From a checkpoint of a small self-supervised image encoder.
Model: 11M parameters, 32-pixel images, arch convnext, norm layernorm, activation swiglu, patch size [4, 4], layers 8, width 384.
Training: muon at rate 0.0021, 6300 steps.
Data: trained on photos of plants, animals and fungi (iNaturalist), 77898 training examples.
Rows from block 3 of a small self-supervised image encoder, named by matrix and row number. Rows with one number belong to one neuron. Each number is 200 + 30 x the weight over its row's rms, rounded and kept within 0 to 999. All counts start at 0.
Before each neuron's rows are labels from the 100 images, of 14976, where the neuron reaches its largest size: "patch colour" is the nearest of a few named colours to the mean colour under the peak; "strongest on" is what is common among them. Only what is clearly more common there than usual is listed. The data: photos of plants, animals and fungi (iNaturalist).
# gate: MLP gate (model.blocks.3.mlp.gate.weight, 1024x384), inputs 154-230
# fc1: MLP up (model.blocks.3.mlp.fc1.weight, 1024x384), inputs 154-230
# fc2: MLP down (model.blocks.3.mlp.fc2.weight, 384x1024, transposed), outputs 154-230

patch colour: white
strongest on: class Aves; phylum Chordata
gate.143,180,247,193,228,144,149,207,213,200,212,207,288,218,219,188,207,122,216,262,205,233,165,205,211,213,192,190,161,213,185,173,165,206,245,256,213,195,291,164,161,196,185,170,158,186,250,243,211,186,232,197,211,177,213,155,175,202,216,188,222,155,240,143,199,224,196,227,245,156,204,202,221,181,226,234,246,216
fc1.143,189,241,186,212,140,144,256,236,203,173,216,204,198,237,218,173,204,199,236,251,189,245,189,235,220,275,144,177,206,207,125,184,205,191,217,254,212,189,211,146,153,180,223,245,228,139,174,246,163,267,206,207,184,195,218,162,212,186,155,206,176,176,195,190,214,149,166,200,207,154,204,168,192,143,232,188,196
fc2.143,211,170,169,145,180,222,206,193,215,192,261,192,178,207,217,215,209,206,235,207,206,251,139,184,147,245,170,226,215,256,176,165,118,192,204,155,205,183,192,190,221,214,182,215,193,209,183,183,206,229,251,210,213,204,214,217,233,221,165,200,177,233,222,223,194,194,206,224,141,206,246,238,243,200,206,198,216

patch colour: white
strongest on: class Aves; order Passeriformes
gate.649,200,151,178,176,185,172,212,234,165,178,159,171,190,158,212,176,179,161,193,128,211,250,223,197,178,182,187,234,192,186,180,195,194,176,191,207,208,240,169,212,183,197,198,219,276,192,248,184,117,193,180,156,142,235,182,204,211,236,153,176,168,160,138,279,146,217,235,177,192,207,188,186,259,210,171,217,178
fc1.649,188,143,151,186,224,192,173,176,172,187,166,204,204,201,218,142,186,153,209,205,249,218,214,229,179,175,234,172,205,194,198,193,207,202,181,212,222,188,179,192,163,137,228,183,230,137,208,187,155,206,148,223,162,241,214,214,237,206,179,190,201,196,194,230,214,226,121,222,154,209,224,141,195,255,179,202,258
fc2.649,225,143,208,194,190,229,218,177,175,161,212,147,234,221,266,161,220,229,221,176,247,194,189,218,234,219,159,179,220,201,248,219,207,220,193,140,188,133,150,197,209,193,130,145,211,188,185,229,228,190,221,199,144,194,211,195,182,180,162,184,152,182,181,167,176,232,216,173,196,206,239,192,233,201,209,223,212

patch colour: grey
strongest on: order: Charadriiformes; order Anseriformes; family: Anatidae
gate.195,176,202,192,243,135,220,220,253,246,179,195,238,183,218,198,185,184,219,218,184,235,225,186,161,221,234,265,190,143,202,200,214,204,239,239,184,216,213,203,253,184,152,143,231,194,229,213,206,164,210,206,190,219,243,201,184,167,176,228,155,165,217,185,215,191,189,184,167,223,149,223,189,192,201,149,216,160
fc1.195,231,222,265,207,193,174,244,210,196,192,200,173,176,201,200,198,172,192,155,188,161,189,255,206,205,236,184,209,192,152,205,243,158,224,211,189,234,194,248,163,207,131,173,186,192,244,174,189,167,155,173,199,246,179,192,182,208,234,183,225,220,180,208,212,186,155,192,223,163,280,220,186,215,192,200,227,173
fc2.195,205,228,187,193,224,148,187,215,205,203,241,191,159,168,201,198,194,201,230,189,181,235,170,182,214,188,174,159,217,173,167,200,211,208,240,205,199,213,252,172,177,204,209,226,191,181,195,235,152,153,226,204,180,144,253,211,227,169,207,162,195,208,205,270,215,200,187,231,254,185,229,104,174,232,210,164,203

patch colour: grey
strongest on: order Anseriformes; family: Anatidae
gate.174,222,194,189,194,104,266,227,207,183,219,208,203,140,199,239,219,182,210,182,191,149,203,222,191,261,198,217,199,173,261,138,187,152,209,201,210,180,217,202,180,181,190,193,205,207,143,201,196,200,203,219,208,183,225,201,222,195,193,175,233,228,212,242,217,221,167,206,152,197,166,197,241,195,218,202,196,208
fc1.174,230,217,212,164,172,254,220,218,227,223,209,176,147,214,215,194,234,180,213,216,159,216,165,209,210,208,194,204,187,223,174,167,130,205,182,216,158,261,205,223,169,181,203,228,154,170,167,168,212,227,237,203,166,198,227,226,224,222,168,227,207,208,228,223,174,180,132,155,219,170,208,251,206,192,181,207,214
fc2.174,201,139,238,185,253,177,216,211,199,198,182,189,241,166,234,218,191,201,213,155,150,254,222,152,156,214,218,217,184,216,180,207,212,221,179,209,212,259,226,220,275,226,147,182,192,252,234,188,181,180,238,223,193,188,203,200,218,160,205,201,178,196,147,211,174,208,194,247,249,199,180,219,200,232,167,195,213

patch colour: pink
strongest on: class Insecta; order Lepidoptera
gate.444,184,217,190,180,167,194,211,202,162,179,228,192,209,181,160,183,191,230,213,141,178,191,252,207,199,191,217,200,232,145,196,200,185,258,171,206,193,242,235,204,218,290,163,196,166,208,185,230,145,148,164,186,173,207,166,224,172,237,202,228,233,177,214,160,253,175,188,134,232,139,192,187,258,189,216,193,206
fc1.444,190,180,185,198,227,224,197,234,217,239,240,214,213,204,175,191,205,177,165,231,249,196,202,134,198,167,203,174,124,167,219,203,227,154,183,182,143,215,196,228,168,135,214,239,158,201,185,214,232,192,165,211,191,244,186,217,184,217,201,255,164,220,180,189,210,170,185,185,181,195,215,187,218,216,212,242,185
fc2.444,230,175,161,213,150,280,250,204,249,224,219,218,222,182,219,249,198,194,129,189,177,157,233,220,234,182,170,186,170,148,206,214,249,189,232,171,216,200,186,191,227,196,132,241,235,226,245,191,189,236,145,169,185,224,154,153,167,190,218,232,182,239,213,194,139,197,178,195,207,196,214,195,227,214,172,205,221

patch colour: brown
strongest on: phylum Arthropoda; class Insecta
gate.302,178,199,219,212,208,215,260,244,189,122,225,184,157,206,177,166,215,218,166,146,171,213,202,197,235,209,230,228,210,201,170,213,204,224,162,206,198,205,202,193,225,204,172,235,206,226,241,259,222,164,214,206,146,180,202,201,223,232,206,229,163,213,240,253,180,155,189,226,172,133,164,183,173,169,189,195,208
fc1.302,204,248,192,185,142,215,197,165,208,190,206,196,225,172,223,240,197,203,190,223,245,234,230,192,169,233,234,168,185,251,231,179,238,215,205,242,216,186,246,188,163,197,251,215,225,169,193,227,216,234,202,173,221,238,168,184,194,230,208,230,158,297,174,179,202,198,186,213,175,233,249,141,182,240,240,264,194
fc2.302,217,219,236,175,149,158,169,230,175,268,227,199,218,194,172,206,139,184,210,155,208,191,207,136,204,171,204,228,206,199,197,187,233,211,173,169,193,166,190,198,154,178,209,216,179,208,196,221,257,195,200,251,188,210,215,243,154,174,194,212,231,234,208,227,207,172,263,170,169,181,243,211,226,184,202,199,206

patch colour: black
strongest on: class Aves; order Passeriformes
gate.410,204,210,200,236,222,200,224,222,183,186,166,231,198,227,219,171,236,247,190,212,202,180,218,150,243,149,213,170,197,233,192,197,161,212,202,224,234,240,191,259,202,213,169,229,225,182,187,216,242,216,205,224,192,161,219,211,191,146,177,229,206,179,214,196,239,204,214,222,181,187,219,198,232,230,130,239,244
fc1.410,213,168,173,219,208,256,259,147,244,219,182,258,214,215,171,163,199,199,184,178,228,203,203,207,265,151,200,215,251,176,163,186,221,160,225,174,246,196,213,210,209,241,222,156,222,173,186,167,280,163,152,191,198,253,204,247,154,133,183,235,239,211,236,155,232,146,196,227,205,187,133,197,183,156,238,169,201
fc2.410,213,227,229,167,170,187,155,206,230,227,227,170,194,215,189,232,220,211,202,190,182,249,202,217,210,145,210,253,174,248,155,229,241,154,149,203,172,173,151,218,232,184,230,164,156,193,223,164,188,182,196,207,191,192,207,198,236,213,147,195,215,186,175,191,194,153,205,212,164,179,235,243,163,199,131,202,188

patch colour: pink
strongest on: class Aves; order Passeriformes
gate.257,161,264,272,185,212,208,251,185,212,194,199,239,198,182,188,264,205,168,188,161,222,220,228,163,177,145,234,246,145,193,211,212,206,171,212,169,210,246,199,214,165,221,140,144,156,190,175,222,211,239,209,190,216,222,144,203,214,219,177,168,198,140,197,230,201,158,221,188,189,182,230,177,172,193,213,197,206
fc1.257,198,206,162,195,199,213,146,152,166,229,168,106,205,189,170,257,255,217,226,196,120,205,241,203,199,208,218,162,224,131,164,206,191,211,198,186,239,192,173,175,198,188,209,222,161,200,206,200,233,221,201,203,217,215,219,207,234,184,194,212,172,208,220,177,209,175,142,183,246,247,211,173,211,200,230,281,257
fc2.257,288,137,228,205,206,194,210,214,170,236,203,210,126,227,181,211,249,220,214,245,205,221,250,200,226,203,202,218,225,184,201,255,228,190,168,157,200,174,206,173,231,235,168,236,190,208,212,234,200,183,198,148,172,231,187,224,199,204,240,184,180,192,162,291,164,269,205,163,183,248,232,201,155,217,160,164,198

patch colour: cyan; white
strongest on: class Aves
gate.378,165,214,216,221,208,188,176,196,212,201,208,210,216,226,220,148,172,185,208,160,235,203,230,223,165,207,190,197,220,217,252,244,218,164,206,157,223,229,238,172,198,219,156,154,190,203,194,141,212,197,181,183,229,214,191,183,208,173,216,183,215,229,214,149,191,217,226,215,210,230,198,233,219,192,186,195,213
fc1.378,258,198,209,168,189,222,201,204,241,218,164,214,215,204,286,224,222,176,159,198,195,211,217,273,214,173,190,197,216,211,186,165,231,214,199,222,179,169,219,177,205,239,200,178,205,172,153,184,246,222,252,222,137,204,164,129,223,213,217,252,212,171,191,167,200,192,212,251,207,149,256,197,226,215,244,186,221
fc2.378,224,195,177,164,224,201,240,179,162,186,155,182,217,174,204,189,213,221,241,277,141,217,197,209,210,187,143,233,155,223,221,166,186,180,235,186,201,190,188,239,194,193,178,201,160,252,213,178,202,190,219,235,206,212,178,236,231,208,230,154,208,183,206,177,202,222,147,164,213,195,189,186,181,192,193,232,200

patch colour: white
strongest on: class Aves
gate.32,200,280,201,179,217,225,222,206,220,182,183,163,143,251,165,194,185,193,198,185,197,141,210,188,236,186,262,198,141,228,176,218,202,162,206,197,250,223,194,220,190,236,204,232,182,176,222,212,178,211,199,255,214,157,269,213,196,206,207,200,185,235,199,200,198,211,190,237,147,232,181,207,209,204,140,263,253
fc1.32,215,123,248,218,241,271,189,257,195,179,179,262,215,198,185,191,137,165,208,211,121,246,156,181,157,181,256,206,185,256,185,182,204,171,235,193,184,200,216,157,185,176,200,226,186,190,212,164,175,164,152,203,242,178,220,161,203,242,224,151,195,161,263,236,172,231,206,186,238,166,213,181,200,169,243,176,240
fc2.32,187,196,192,285,154,170,183,221,240,220,84,201,200,154,189,168,254,190,208,218,183,162,283,227,183,218,172,231,201,202,227,188,144,208,201,279,230,219,168,216,205,150,227,156,207,178,175,255,206,173,177,195,228,165,184,252,167,204,200,189,217,195,133,238,276,147,203,217,209,217,223,197,215,216,205,232,255

patch colour: brown
strongest on: phylum Arthropoda; class Insecta
gate.762,251,184,197,239,254,223,220,219,150,175,203,141,134,241,198,187,177,151,114,149,175,191,259,235,202,188,178,171,206,167,219,168,173,201,238,206,248,158,187,231,247,206,191,229,211,249,214,190,161,191,163,206,230,264,230,218,197,156,221,215,252,260,151,243,157,206,193,211,189,172,155,197,231,168,241,183,253
fc1.762,194,210,241,177,185,242,204,234,200,183,254,195,195,178,191,237,223,240,173,223,251,150,174,187,166,194,203,216,204,221,234,207,206,148,187,171,167,194,209,150,208,182,240,186,185,165,182,205,214,186,174,192,195,188,175,179,143,220,203,144,180,167,218,228,174,210,210,161,206,161,160,168,245,198,190,226,223
fc2.762,236,191,200,242,164,215,237,146,263,189,201,202,193,232,226,219,174,255,168,284,150,196,224,160,204,176,180,212,131,212,183,204,220,205,196,156,222,207,173,169,175,201,170,216,202,205,248,166,180,160,152,251,202,244,218,216,176,159,183,190,225,186,202,194,196,254,219,215,115,180,211,256,260,192,214,224,165

patch colour: black
strongest on: order Passeriformes
gate.169,164,198,192,185,213,191,203,146,244,141,238,186,167,232,189,194,204,204,220,181,137,188,238,201,195,173,240,154,233,181,232,123,187,206,178,238,214,204,186,201,173,196,257,195,201,184,114,248,261,172,202,144,214,186,274,220,167,219,177,163,173,197,205,114,255,229,191,228,173,208,185,198,183,190,225,180,185
fc1.169,185,232,223,204,180,202,296,233,200,257,130,164,169,200,220,282,142,191,191,201,193,192,151,211,188,224,159,231,150,186,173,259,217,206,190,225,219,176,198,191,222,237,197,253,200,177,261,168,173,231,197,213,241,219,175,174,211,158,252,197,189,207,213,212,194,219,209,164,244,217,200,165,257,210,172,228,182
fc2.169,131,186,214,234,191,217,199,204,197,179,159,227,184,194,198,154,200,229,179,236,202,185,192,244,194,173,208,211,196,211,178,209,286,190,226,254,226,189,158,234,218,177,169,237,237,155,183,210,218,250,172,228,212,221,194,196,174,207,191,259,228,174,190,147,174,199,185,189,202,207,251,195,218,167,178,214,181

patch colour: cyan; white
strongest on: class: Aves; order Accipitriformes; family: Accipitridae
gate.657,225,164,247,205,213,208,152,160,197,235,208,202,209,207,237,168,146,231,202,170,196,195,214,181,183,193,166,195,199,184,226,211,247,242,183,172,203,202,209,206,259,172,173,146,201,254,179,205,204,135,145,200,238,197,214,189,195,231,170,194,196,259,171,203,252,232,214,211,198,230,172,204,194,213,211,164,197
fc1.657,153,225,232,230,227,151,258,180,201,169,160,95,188,236,180,159,203,136,196,269,196,214,177,234,194,216,194,164,158,222,191,196,209,154,155,235,200,128,230,223,219,162,178,265,229,170,190,188,255,260,237,245,246,170,171,235,242,196,215,214,213,219,183,219,194,187,256,172,202,188,154,217,204,181,210,195,181
fc2.657,245,212,180,133,248,186,187,216,181,188,235,205,181,175,226,225,175,199,230,221,165,226,175,131,169,188,195,218,202,208,250,145,178,208,218,185,211,208,228,192,183,246,246,247,176,207,209,157,199,256,165,204,228,126,201,229,213,213,153,191,205,206,147,189,208,155,212,211,120,190,189,223,210,191,153,196,193

patch colour: grey
strongest on: class Aves; order Charadriiformes
gate.226,153,291,165,201,220,219,238,183,206,206,245,234,183,189,147,195,191,232,202,173,229,189,193,201,173,228,218,185,230,235,214,161,223,202,268,238,216,248,190,213,194,152,247,168,257,195,178,205,169,223,182,166,196,171,279,234,239,210,207,191,173,183,229,211,212,166,187,196,226,167,159,212,213,187,187,212,203
fc1.226,200,191,183,181,250,196,235,185,202,213,186,206,210,209,173,168,256,199,173,193,215,210,230,205,272,163,168,172,246,211,207,193,194,152,261,199,194,184,207,222,202,219,168,191,194,196,205,165,220,202,149,200,258,188,227,236,214,173,161,238,188,207,219,181,173,209,196,258,181,206,161,157,169,148,235,197,213
fc2.226,231,133,210,210,189,207,209,169,232,211,189,163,224,172,208,207,206,253,222,211,179,219,221,230,196,183,164,165,195,222,225,200,214,165,266,252,202,208,236,225,277,221,269,167,223,181,164,201,184,203,217,251,207,185,186,251,179,232,209,171,229,198,162,188,193,157,205,213,176,217,167,218,195,212,181,218,240

patch colour: grey
strongest on: order Charadriiformes
gate.239,176,224,239,205,210,213,199,158,177,204,206,198,202,142,218,197,173,218,151,201,149,194,217,200,208,216,122,199,193,169,162,211,191,231,244,182,176,223,195,198,287,153,171,221,178,198,229,233,145,207,248,191,196,202,200,192,216,210,205,200,181,149,210,189,259,217,274,176,197,193,196,243,186,180,239,192,233
fc1.239,235,174,159,193,261,244,235,202,237,202,209,278,234,194,178,154,169,182,271,260,244,241,203,187,251,221,220,200,193,193,198,201,227,156,225,233,207,115,172,202,142,163,231,196,211,196,217,173,198,201,216,246,151,233,236,196,244,200,214,171,179,268,222,208,171,166,159,186,210,170,174,216,209,197,202,202,97
fc2.239,265,202,160,176,178,158,222,222,149,221,261,210,208,210,210,156,188,207,185,166,218,181,204,125,240,177,213,207,147,176,187,169,241,225,170,197,156,218,212,191,170,124,195,213,261,156,199,214,167,245,174,197,229,180,175,203,199,199,177,147,203,196,159,180,198,285,170,243,238,146,194,240,198,206,165,127,197

patch colour: cyan
strongest on: class Aves
gate.267,211,165,175,238,247,227,224,168,203,225,221,203,186,211,188,255,158,192,230,279,218,255,191,208,182,179,235,196,206,168,194,203,176,247,215,248,251,191,159,216,212,254,258,156,201,156,212,206,190,263,152,217,250,151,184,202,209,180,168,192,209,222,206,248,212,198,184,166,208,197,163,157,186,229,163,196,163
fc1.267,153,213,270,208,210,169,150,233,186,240,242,200,187,221,159,204,237,169,229,135,229,146,219,230,214,191,186,199,273,191,217,248,188,243,193,176,190,232,189,168,190,126,218,147,143,245,160,192,171,226,218,151,175,237,216,197,205,194,225,224,180,184,171,182,166,261,160,195,190,193,205,258,202,179,179,189,220
fc2.267,255,184,187,217,242,144,211,176,254,188,225,189,239,206,212,139,193,195,148,219,262,236,122,214,189,170,173,184,210,254,193,163,239,233,221,242,163,178,235,218,190,185,207,200,219,156,215,145,224,193,190,184,188,217,194,234,193,182,222,167,156,202,160,226,215,117,220,179,139,195,258,214,212,198,185,146,224

patch colour: pink
strongest on: order Lepidoptera
gate.528,203,215,198,167,234,204,149,160,191,183,182,199,212,207,184,236,171,220,167,166,179,228,222,179,252,181,218,175,202,207,215,187,158,183,252,192,224,174,183,153,159,182,210,247,227,172,166,161,208,191,215,185,193,177,190,170,196,216,254,195,178,207,174,221,240,186,213,133,156,201,177,185,276,238,235,190,189
fc1.528,201,169,198,175,234,193,178,171,141,216,203,155,232,222,184,244,209,173,218,166,202,197,203,132,225,200,212,236,185,214,179,182,164,178,178,179,168,198,215,252,226,136,189,193,205,226,176,232,227,216,257,199,207,206,238,211,178,211,220,183,242,164,189,196,237,213,170,231,227,202,197,202,209,227,179,252,173
fc2.528,226,205,230,159,241,226,242,221,174,206,213,168,224,203,178,219,210,168,207,187,200,198,196,196,181,162,169,238,242,208,218,165,170,237,241,230,246,187,179,191,263,166,171,246,194,201,190,190,188,193,230,142,177,222,212,213,240,203,197,188,182,187,170,203,214,202,181,224,238,157,200,207,186,149,189,184,236

patch colour: pink
strongest on: order Anseriformes; family: Anatidae
gate.459,247,158,202,196,246,164,236,211,210,164,225,188,189,195,208,239,226,190,238,174,203,190,147,216,162,164,240,203,210,258,206,251,170,118,237,178,188,208,200,209,229,250,146,161,178,206,192,258,204,153,133,200,183,211,163,169,233,189,209,188,172,194,235,245,195,197,201,217,223,163,218,221,219,177,160,162,176
fc1.459,237,124,204,204,256,192,219,218,185,208,236,182,225,257,199,206,155,157,205,195,193,250,210,180,202,155,207,162,215,258,210,207,180,158,169,222,176,211,197,182,215,205,186,164,231,181,215,228,174,214,184,166,180,159,214,228,201,184,166,155,184,195,232,214,185,180,231,235,244,167,228,207,205,136,194,180,151
fc2.459,262,236,185,226,152,177,194,172,166,173,202,190,166,135,161,218,150,211,188,159,204,189,216,157,227,206,243,182,181,170,166,253,188,240,201,236,193,196,222,181,147,222,170,232,136,193,203,193,194,193,243,235,233,201,160,178,186,211,160,157,214,150,212,185,224,190,185,156,164,198,223,230,167,193,230,192,199

patch colour: black
strongest on: class Insecta; phylum Arthropoda
gate.362,232,151,270,202,219,268,233,223,170,233,210,196,149,187,172,153,216,249,252,186,175,165,179,147,209,213,214,202,186,192,212,258,188,140,174,195,160,187,161,209,231,207,132,174,198,229,163,175,220,194,183,213,229,211,161,179,182,207,186,169,209,169,151,215,220,178,136,213,226,191,243,166,170,221,252,199,164
fc1.362,204,152,213,208,211,179,164,264,188,210,247,169,158,188,191,136,238,251,239,172,154,153,214,203,176,235,188,168,202,163,231,226,203,188,207,175,163,183,188,171,193,182,172,175,209,194,183,208,215,188,202,176,221,177,228,253,185,190,200,148,218,147,170,197,188,163,147,190,157,183,197,207,152,228,202,208,203
fc2.362,200,128,243,195,165,214,177,182,203,218,271,223,188,210,190,155,187,216,155,203,219,231,207,234,220,177,174,194,233,217,248,227,157,237,230,172,191,235,169,165,217,208,181,172,201,223,214,201,152,210,230,192,156,207,169,178,218,179,187,157,199,245,260,183,171,248,129,231,265,199,259,163,205,210,213,210,216

patch colour: cyan
strongest on: class Aves; order Passeriformes
gate.49,218,218,203,224,186,133,134,214,201,251,183,241,218,150,144,251,163,193,239,181,269,253,228,176,231,177,203,270,209,170,185,201,179,264,155,176,174,168,209,211,242,197,161,188,172,248,259,206,233,204,176,165,208,260,195,233,180,189,211,127,230,205,196,135,222,223,224,209,225,241,234,168,197,191,202,221,202
fc1.49,206,237,172,177,187,185,155,223,239,148,155,198,205,209,166,244,234,198,180,192,205,207,239,217,220,190,202,163,134,190,202,184,185,165,186,272,169,180,236,189,194,216,212,210,159,233,244,217,168,234,210,241,225,194,203,227,217,125,218,196,294,229,201,176,164,172,225,163,201,214,211,217,201,187,194,218,239
fc2.49,216,204,178,175,164,218,159,221,217,219,211,160,203,173,234,218,180,200,204,242,160,191,208,140,238,185,199,221,160,212,179,238,225,215,209,145,165,177,216,191,221,251,176,207,168,217,228,173,256,219,174,211,267,211,140,202,208,215,199,190,197,221,243,153,239,229,251,203,175,208,166,176,180,130,148,231,176

patch colour: grey
strongest on: class: Aves; order Anseriformes; family: Anatidae
gate.631,118,251,235,189,219,243,186,222,212,207,185,207,227,172,177,252,171,199,179,199,162,203,154,193,222,232,194,135,187,145,183,194,227,190,185,173,247,179,245,188,228,212,152,230,147,210,202,234,204,200,194,192,189,188,177,200,191,187,174,184,158,161,199,188,213,196,236,232,195,187,186,150,154,214,266,215,225
fc1.631,179,212,189,189,187,202,184,207,183,187,176,194,167,204,179,227,256,239,182,166,217,237,202,237,209,191,204,168,162,189,226,175,211,171,177,154,168,202,177,182,206,207,175,242,150,219,236,185,239,214,196,216,194,201,202,228,208,182,199,246,157,114,219,163,177,161,227,239,253,136,161,146,181,232,247,218,198
fc2.631,217,168,178,187,193,187,179,205,205,183,160,246,212,189,227,217,258,160,256,206,220,214,239,206,189,264,259,174,193,211,188,84,253,202,205,238,210,188,221,179,237,239,140,186,203,238,215,236,148,185,226,160,221,177,295,203,164,258,170,175,284,192,194,205,181,198,217,213,232,190,194,215,173,227,179,232,160

patch colour: pink
strongest on: phylum Arthropoda; class Insecta; order Lepidoptera
gate.139,226,180,197,181,193,172,131,215,151,204,204,194,172,211,189,229,248,211,253,165,233,233,234,179,212,212,225,156,207,189,170,203,221,206,203,190,172,263,166,216,254,177,177,194,167,216,125,223,220,146,237,198,229,208,237,196,234,213,183,204,233,220,163,192,205,180,206,204,177,212,166,194,229,200,188,243,190
fc1.139,192,199,182,222,182,205,207,188,215,211,220,166,239,189,211,172,183,241,204,197,172,213,208,220,200,185,203,237,212,170,185,157,250,237,220,229,189,183,190,189,192,226,199,195,224,191,243,188,214,151,217,200,234,210,167,239,235,150,219,163,229,136,252,178,198,226,263,169,210,179,224,190,173,226,198,147,229
fc2.139,166,193,186,196,236,192,213,218,262,252,223,186,185,197,211,220,178,188,186,216,183,207,196,174,226,189,209,171,164,226,232,205,187,233,171,192,163,225,214,140,172,184,238,204,158,216,188,243,179,177,185,238,218,167,214,157,157,208,196,148,255,173,218,205,161,157,215,183,184,246,194,194,210,255,206,197,153

patch colour: pink
strongest on: order Lepidoptera
gate.440,245,215,208,195,217,184,179,159,184,197,153,238,180,140,220,192,177,173,252,196,256,182,255,229,211,226,180,207,177,182,274,168,203,221,184,175,234,195,178,210,209,198,188,210,225,222,199,249,169,172,146,217,164,209,217,240,231,235,151,174,216,220,178,181,219,195,213,191,214,228,213,236,242,231,261,183,203
fc1.440,204,156,222,192,231,196,191,196,199,201,226,211,238,238,195,191,210,197,191,174,226,198,165,156,202,205,203,172,161,185,243,224,222,256,190,190,174,169,210,228,207,178,236,234,173,232,209,203,173,146,175,282,216,212,155,236,192,212,186,159,195,223,174,119,231,210,208,151,204,257,212,169,172,142,182,219,242
fc2.440,238,233,170,213,234,184,214,207,215,229,187,181,196,139,261,173,186,218,193,203,131,226,180,167,231,216,234,224,190,217,171,224,252,213,210,173,164,181,219,177,184,210,155,223,179,218,230,164,154,216,169,145,212,223,215,176,232,168,215,198,230,220,217,195,221,230,175,219,179,156,172,209,237,182,150,209,174

patch colour: white
strongest on: class Aves
gate.652,180,228,148,203,209,251,220,204,173,195,194,178,168,268,203,205,200,204,224,224,188,187,207,161,224,189,249,241,187,132,233,216,191,179,218,187,185,208,181,166,192,183,217,213,208,210,203,175,175,198,176,218,163,176,212,219,166,220,192,212,246,182,142,234,230,236,134,241,196,199,194,133,179,199,279,220,160
fc1.652,180,287,206,169,228,251,229,208,159,163,253,161,132,244,195,223,161,186,178,207,168,175,194,202,192,192,172,235,219,165,217,133,196,243,227,212,165,215,230,174,200,203,196,197,205,175,203,234,211,196,178,170,200,201,195,154,213,197,201,220,233,189,228,189,168,198,156,143,239,191,151,240,196,200,231,207,214
fc2.652,213,173,221,225,165,177,190,163,273,197,209,229,191,149,157,247,192,170,211,189,180,194,193,202,228,177,189,209,215,184,211,229,221,201,186,175,222,172,196,166,188,220,211,163,239,231,253,234,169,182,196,183,140,158,219,172,204,154,245,216,190,223,214,188,239,197,131,242,183,135,220,174,194,183,108,163,265

patch colour: grey
strongest on: class Aves; order Passeriformes
gate.400,204,259,208,232,289,199,186,185,192,194,231,204,171,177,196,164,155,244,209,190,154,224,209,208,206,210,165,214,165,167,245,146,235,195,218,168,223,184,231,225,180,166,194,223,178,209,204,203,227,183,190,158,241,155,163,130,231,199,211,193,210,222,263,253,197,148,168,191,178,182,218,192,155,185,221,187,166
fc1.400,186,239,203,249,234,211,221,212,151,212,210,178,220,188,203,155,180,170,228,201,145,205,245,193,186,130,186,198,180,191,232,173,182,189,209,193,129,237,201,201,209,189,229,209,191,215,195,232,249,181,223,213,211,227,176,195,223,185,227,224,185,165,237,225,194,189,184,166,181,194,160,219,215,176,221,228,196
fc2.400,241,216,244,250,180,172,151,191,227,206,167,140,174,239,200,205,212,146,222,238,197,181,133,188,198,163,196,241,257,210,198,110,185,178,168,168,192,214,258,216,183,242,223,217,209,224,183,199,147,144,213,235,201,227,221,242,215,211,250,237,224,232,192,194,195,200,165,174,180,252,195,176,197,205,226,141,202